config = dict(
    model='sound classifier',
    dataset='read English sentences (LibriTTS-R)',
    train_examples=15625,
    noise_aug=0.01,
    n_mels=40,
    hop_length=160,
    input='mfcc',
    spec_augment=True,
    win_length=512,
    targets=['voice'],
    num_classes=2,
    arch='tdnn',
    norm='batchnorm',
    activation='hardswish',
    depths=[9],
    kernel_size=3,
    stem='single',
    widths=[384],
    label_smoothing=0.1,
    loss='cross_entropy',
    init='torch_default',
    optimizer='adamw',
    lr=0.0029,
    beta1=0.9,
    beta2=0.99,
    eps=1e-08,
    grad_clip=1.0,
    steps=18300,
    batch_size=128,
    epochs=149.9,
    lr_schedule='cosine',
    final_lr_fraction=0,
    warmup_steps=910,
    weight_decay=0.07,
)
Rows from block 2 of a small sound classifier, named by matrix and row number. Each number is 500 + 40 x the weight over its row's rms, rounded and kept within 0 to 999. All counts start at 0. Numbers have three digits each.
After each channel's rows are labels from the 100 clips, of 14976, where the channel reaches its highest value: "responds to" is what is common among them. Only what is clearly more common there than usual is listed. The data: read English sentences (LibriTTS-R). In brackets: how many of the 100.
# conv: width-3 conv, dilation 2 (model.blocks.2.conv.weight, 384x384x3, each kernel summed), inputs 288-383

conv.99:549540517488491543455529457461447442445420485544463462525424485444500475542490449537445470434479528520527536537540523481475536495496525468509516503521412453465526548531495444445532452448548474481528536432514463479460537518460447474522590482473462474510538491541541454540576477500482456446
responds to: voice: male (100)

conv.187:522513518489497540423497495406471477489479513448437509518486452419462515478539521488448462407497547518456569571465500510502448457486502509486539518454451435437507525475448475452463453482521496497449503478513490479394507509494472484490528498527472498570465478531516482452559453438470496457
responds to: voice: female (97)

conv.186:498463454493499522448526426465508527442499523508500525532451454434418511533476497498530427468470561472533514613538489508492539479495509486513454430529420479415530509493447480413532388531535519513482470479435473512451526444512440534461507433488451451449474486450505526543497472545497505424
responds to: voice: male (100)

conv.72:489473468474453490538513441548535516497532476472545547453521513471442462498457439476490470512469444477504519446499472470481483506453479560461496441507504474492454504497452511484493483532497513463350456514515414456557499460520495518427454419414522478483408460473487504490465477492499467487
responds to: voice: female (100)

conv.267:473448534518514502502490489474491511500508571469510460511516505509443518510513511486551439497519542480569538455505488556504582412511472514473488482600540451498499512538411520525520533501468577547471480505476519519489491480510530497516474488493520508459460499484489465496469427437532500531
responds to: voice: female (100)

conv.353:394535514477523441525522551468521505524522542547525531511445524478473467492478475513504448511510497499490514378505476501529494468504460548512470500484511469456487443525476524461505490542435553497563522519460543556566493449532401531549596519503455514463577533533391517533568469519532490462
responds to: voice: female (98)

conv.355:472553493454506435503480550473505488498511503534518533498412484452489479477476477516467470504480484505464488440482481482510460459490473513491458503456484482447474431517491504442482471533422508477565516501464503499562478499519388508547587504500439500468567526544453535484570475528473472434
responds to: voice: female (99)

conv.137:486450470474485517465516440482527542459528525492521550541451469438420527524470517483549433493484571458525506622529470506507529493478499487517437453520423509418523496482449494417522379555527527506476451495430485511458515437534449548451505439499451467442460494450490552536504480562498516428
responds to: voice: male (98)

conv.383:453573473464467502495540469509566523522580447515553575432504435462458457519487464534515476536481413518503540471520520446553488526471512484458522460493495523481467506515481542469510464561517466448407495547491451412542528513539501513548494445465516533525399559497457560504510489517428480473
responds to: voice: female (100)

conv.216:497520538460500485518487560501486492475490556477531495437512491466518531496481563495532456521533445534531464461492483510517537495488459549423455540545461518470548528534452482480492503493482560496521501471439547517534507441525466506566550526582506500444459533516496516458512460526476529526
responds to: voice: female (99)

conv.312:520541490490498502416545468406471462477445479553451492509426443452516494556464474545450473437473511513546548512559518481508546489505528441494490481540390462463510529531506473460550459472541458490527517461458474483443552483493477496547594473497439503473525514522513473563569483514478470480
responds to: voice: male (100)

conv.33:506595532474485549516476546498504506453511505466535516425472499443476496436492543517494487511524426546406545512429508471506429523480447514441555518395454529455535473448484479435428439509453515462442505485521530510524467506506404516568570509565489483550433539508494526415580498561480531456
responds to: voice: female (100)

conv.75:404545514451467432519528551483532518546544504504531535468490507526442457461472498511512463524528453487433516330469476460544438495468439540489482486424524475504477451484455536525460522541445543453501490533482545519562488466530472526548507507509489525501507543502401513482505476485502511516
responds to: voice: female (100)

conv.366:518514536519515532542466489513552549523590533466561554436518527480442522464516525480540439533525443531464506475447491527553508503505451544440537512471553524491520509484436551471463488560471552516455478561542523524531463528546403539510508505519533521525439546519537559440518429510529535476
responds to: voice: female (100)

conv.144:458484451472489426475510460493513550465511437470583533459462431498437529496542486475547481557458445500504498477498486464471458529501532507469445472513516524478431485499476499447515460563480439475501466497436429397569499454520410554446477436454472456487503482482464542485493505545429493471
responds to: voice: female (100)

conv.135:483558470433440442478523569471539530527538450498543560408512418465451498489464549525481481541518378486465477413490504430547448465449492455432509491451450515477404504484474512482481482540504500427412486509473526434565515494531525522526433500548500531528418534465476536476444483494386536489
responds to: voice: female (100)

conv.171:435518493458475345471512536464480482521497444510477487409509479525525539492464541509453519535513375488477411399494490433518474477484504433434457520464475539511390470483521486546484550466490429447564494490462535462498515521490557488544382510549493527488538507524412472499380508432440534565
responds to: voice: female (88)

conv.102:530526480506504528439546434445463465445445496544462479511438457433474475554481460541472452436464524508546538551556521496487549487511529457494503457538385452447531539527479454428549421470550481504512515445475466494447550487468446491521568452478448469483516501508532474557548471520494470446
responds to: voice: male (100)

conv.289:491464511454449416483493512449543520524571475499561543431537485506487532513515512500523497538510422458524389402510508457551532459442499532444446500523519528526415497495466560510506528534494475452514471561509503476554510564538509518524401487505532543472506536522474513502391477536466517531
responds to: voice: female (100)

conv.12:444422530491478495502487453478502480514502517463482498483526500491463506503498486482552438472522507447560542447509484497512580446481462571447455484591489435503479516517423510511518512487471519503493455499459505510462487475530554489516479492493539517429477486495448432529470449425517478549
responds to: voice: female (100)

conv.20:479487529469463423516494514480547518521571486502561540398541510484493513513506505504519491530516388464523412394511504476559532462447497530417452517522509524515426487498462560484509511527487488468502473561528507494553511572528468510545462496500546547467478550533460523511436470548489512517
responds to: voice: female (100)

conv.107:439547464433463378456508552484502516528518438502511506418485400508487525483464549510478503538511380489464489358483497430518445500468487399430470496454477517504395461487502495520474514504471464431497496497453525424543498499498533508544423503553471529480486528462447521472431507464384541531
responds to: voice: female (99)

conv.214:457505500493508438480494478489519532497501469487616526473484452531455522495574478496595473611495449507519488469497506482532464515506541439476474508531520573481439497512473519468520486536478445495545483508436459412594499451515427558486493464452485501475572534480463510485498485577468493507
responds to: voice: female (100)

conv.30:507494562524509527526451471518570541525561526446548516451515532527452488434538494466549470528557452517429491444415490525537462534498441559473546540441584503534529481468455558511435528535437546514483487562537515515541434515521426538482526524495537522516473521541526533410524458513540524500
responds to: voice: female (100)

conv.176:432474468482467443497512563466474464481496477505500519420491509498497535522473545515432503529487383450506358469520511458492514483464508530439478483492461549497404495470502469511508511468523470462497465477500545505531527497488537464490326489564477489496475480458410457523321501511461519524
responds to: voice: female (99)

conv.51:435451516497491465436517511413513495504500489493514533387512443497485540532509534530521478528541376454535504517536532495533574499488494565402447505543437543518419475479473511503534499502500470507503453508444541527485516514534546509497436533551518523440460504470423475562437501534492528568
responds to: voice: female (100)