From a checkpoint of a small sound classifier: batches of 128, held-out accuracy 99%.
Rows from block 6 of a small sound classifier, named by matrix and row number. Each number is 200 + 40 x the weight over its row's rms, rounded and kept within 0 to 999. All counts start at 0.
Before each channel's rows are labels from the 100 clips, of 14976, where the channel reaches its highest value: "responds to" is what is common among them. Only what is clearly more common there than usual is listed. The data: read English sentences (LibriTTS-R). In brackets: how many of the 100, against the usual share in percent.
# conv: width-3 conv (model.blocks.6.conv.weight, 384x384x3, each kernel summed), inputs 128-255

responds to: voice: male (99 vs 48)
conv.344,235,142,217,249,150,192,150,272,165,134,158,181,199,219,146,228,178,136,143,145,228,227,230,143,232,205,149,162,158,237,200,166,197,144,176,146,149,152,155,189,191,233,131,243,146,162,143,144,138,236,162,156,169,205,238,151,202,155,146,226,181,136,193,215,164,226,178,169,202,159,157,141,205,237,169,148,164,153,151,223,224,246,178,162,160,194,163,147,149,183,225,139,217,157,146,126,149,144,156,144,186,152,198,146,144,161,244,162,233,215,131,144,276,179,166,149,131,145,243,246,194,189,208,159,153,210,171,258

responds to: voice: female (100 vs 52)
conv.28,185,217,145,298,219,167,221,161,315,242,221,307,225,92,221,167,205,234,231,227,181,160,156,262,161,211,219,214,150,184,180,205,209,245,190,236,224,226,221,172,201,166,189,174,225,184,223,230,207,182,205,218,152,122,187,216,177,203,240,159,159,227,174,146,318,153,153,179,149,224,227,193,230,180,168,232,203,210,229,281,165,190,162,220,159,126,260,222,200,296,164,208,112,222,247,224,198,217,211,224,183,215,173,199,233,204,117,200,157,169,202,205,157,197,178,226,228,228,180,243,145,151,150,215,214,173,164,161

responds to: voice: female (100 vs 52)
conv.136,250,216,162,263,211,231,214,156,281,207,200,220,192,247,200,195,198,210,212,217,212,181,171,213,180,207,209,203,99,253,213,200,197,212,211,206,214,207,201,205,201,166,228,191,217,108,215,208,224,252,203,207,103,211,253,211,198,223,201,182,106,213,156,167,278,165,126,112,132,209,202,232,194,137,93,210,216,221,206,286,196,200,94,205,95,203,199,205,220,265,187,204,221,231,202,215,218,217,209,203,198,198,219,231,212,218,171,206,176,170,227,224,153,204,112,219,206,209,156,132,128,139,139,206,216,208,104,162

responds to: voice: female (100 vs 52)
conv.165,226,199,160,210,219,179,199,149,243,174,240,183,150,211,236,188,250,212,208,200,239,179,169,224,177,143,214,238,118,230,180,224,151,241,191,220,205,225,246,216,239,124,261,194,191,111,182,225,159,227,224,214,122,172,224,198,211,177,239,179,115,178,133,163,235,163,125,110,143,230,214,158,154,226,106,210,216,194,227,198,238,200,114,239,119,178,161,213,181,237,228,254,176,202,219,189,188,173,219,227,203,245,177,159,195,193,214,205,174,128,188,164,158,228,115,195,231,221,239,225,133,131,142,241,195,244,115,166

responds to: voice: male (99 vs 48)
conv.212,183,133,237,222,136,140,142,232,160,206,162,269,223,178,153,210,164,160,154,146,117,221,236,196,226,214,138,160,188,179,134,161,212,216,145,157,140,148,158,154,162,230,153,227,216,224,214,142,188,183,150,148,168,219,178,144,156,147,173,221,218,206,176,228,162,244,235,228,251,146,184,199,242,254,212,166,121,131,163,196,178,229,206,144,179,227,231,158,139,158,193,206,234,196,193,197,147,222,136,155,136,161,128,202,171,131,128,137,234,222,175,205,231,150,242,216,205,140,257,268,241,150,247,142,135,109,235,226

responds to: voice: male (100 vs 48)
conv.239,188,131,234,190,132,150,133,230,164,183,148,202,225,193,144,220,154,151,148,136,148,224,228,155,222,218,138,153,217,183,126,154,216,183,141,149,137,145,150,144,150,241,165,212,181,231,180,137,173,189,140,142,206,215,186,140,158,131,159,225,229,193,198,234,169,234,236,231,241,146,165,195,237,227,227,157,131,134,152,203,198,207,222,141,212,218,187,154,142,162,205,188,232,188,177,192,150,190,139,144,131,153,127,193,162,122,156,138,226,237,182,199,225,135,237,179,181,137,228,236,241,192,240,141,135,128,237,224

responds to: voice: female (100 vs 52)
conv.307,227,203,165,204,222,191,205,154,247,174,244,182,151,200,238,188,250,213,209,201,246,181,170,230,179,145,216,237,121,231,194,228,148,250,202,221,209,225,247,227,244,126,267,193,199,114,189,225,166,228,229,218,118,172,226,200,219,185,241,180,124,178,128,166,240,163,137,117,143,233,216,162,149,228,118,212,219,202,230,198,244,197,120,241,118,181,164,216,190,242,230,254,178,203,219,189,196,175,221,228,210,244,193,162,199,201,227,211,173,124,190,163,163,233,122,203,236,223,246,204,139,131,147,241,201,246,121,168

responds to: voice: female (98 vs 52)
conv.182,246,202,166,231,203,215,201,155,245,196,201,187,153,260,201,196,202,203,205,204,209,184,172,205,186,171,204,202,99,249,192,198,170,212,195,204,203,203,204,194,195,170,226,192,216,81,217,207,206,246,197,202,99,238,245,198,187,201,203,186,96,209,144,176,242,164,114,84,133,206,197,229,156,158,74,204,204,205,203,248,198,194,85,205,90,232,177,201,200,230,188,211,242,235,203,215,203,211,202,201,187,203,198,222,201,199,178,193,179,175,224,227,153,194,89,221,210,205,168,150,125,144,138,207,201,211,85,163

responds to: voice: female (80 vs 52)
conv.355,282,215,217,212,205,234,214,227,291,202,204,165,132,219,206,229,199,204,204,212,193,221,216,211,220,199,205,201,140,297,237,202,133,197,221,200,212,201,201,243,217,177,291,225,234,142,228,204,226,292,211,203,114,196,296,212,229,227,199,222,174,202,113,218,280,213,187,156,194,200,192,211,123,193,150,199,210,219,199,215,195,225,160,198,112,198,224,199,219,322,206,266,232,172,193,196,220,219,204,203,224,197,239,213,204,220,239,213,216,175,204,204,238,223,156,241,190,207,228,116,195,157,199,199,216,202,166,214

responds to: voice: female (100 vs 52)
conv.124,179,216,152,284,221,159,220,148,322,239,224,295,230,79,226,170,214,234,228,227,179,164,162,264,163,215,220,216,165,179,176,211,219,249,189,236,222,229,225,171,204,157,206,172,216,207,214,233,201,177,209,219,159,120,181,214,177,200,243,162,174,220,184,153,320,161,168,197,165,224,230,186,231,173,186,232,203,206,233,277,157,189,175,226,170,122,268,223,197,302,157,217,112,212,248,216,196,211,212,227,180,222,166,191,228,205,107,199,162,155,196,199,145,203,199,220,233,231,178,230,158,161,160,217,214,173,181,147

responds to: voice: female (100 vs 52)
conv.359,229,211,166,198,225,202,212,173,260,186,249,186,149,177,240,188,250,216,215,211,250,181,166,239,176,155,221,240,130,233,207,230,141,255,209,225,214,229,250,237,249,133,272,187,208,128,200,229,180,230,235,222,122,169,230,207,234,197,244,181,136,184,129,169,254,162,144,130,148,234,216,168,149,236,132,214,225,209,232,201,253,190,135,243,124,171,191,217,201,252,244,264,169,193,223,190,199,190,224,233,221,248,208,167,204,209,236,217,173,132,190,167,183,240,135,214,240,228,258,195,151,130,153,244,207,249,136,185

responds to: voice: female (100 vs 52)
conv.103,230,209,152,205,223,198,210,176,259,189,246,184,152,184,240,180,253,217,214,211,246,171,157,238,170,161,218,240,134,234,207,229,156,251,208,226,211,229,251,235,247,135,271,180,203,130,202,230,185,231,233,222,137,167,229,207,228,199,244,170,118,184,149,156,252,153,128,124,139,233,220,167,153,230,119,215,223,207,233,211,256,187,120,242,138,170,195,216,200,254,248,256,166,193,222,190,202,189,222,233,221,246,204,169,203,210,226,215,163,136,190,166,185,241,126,213,240,227,248,200,135,144,142,241,207,247,123,191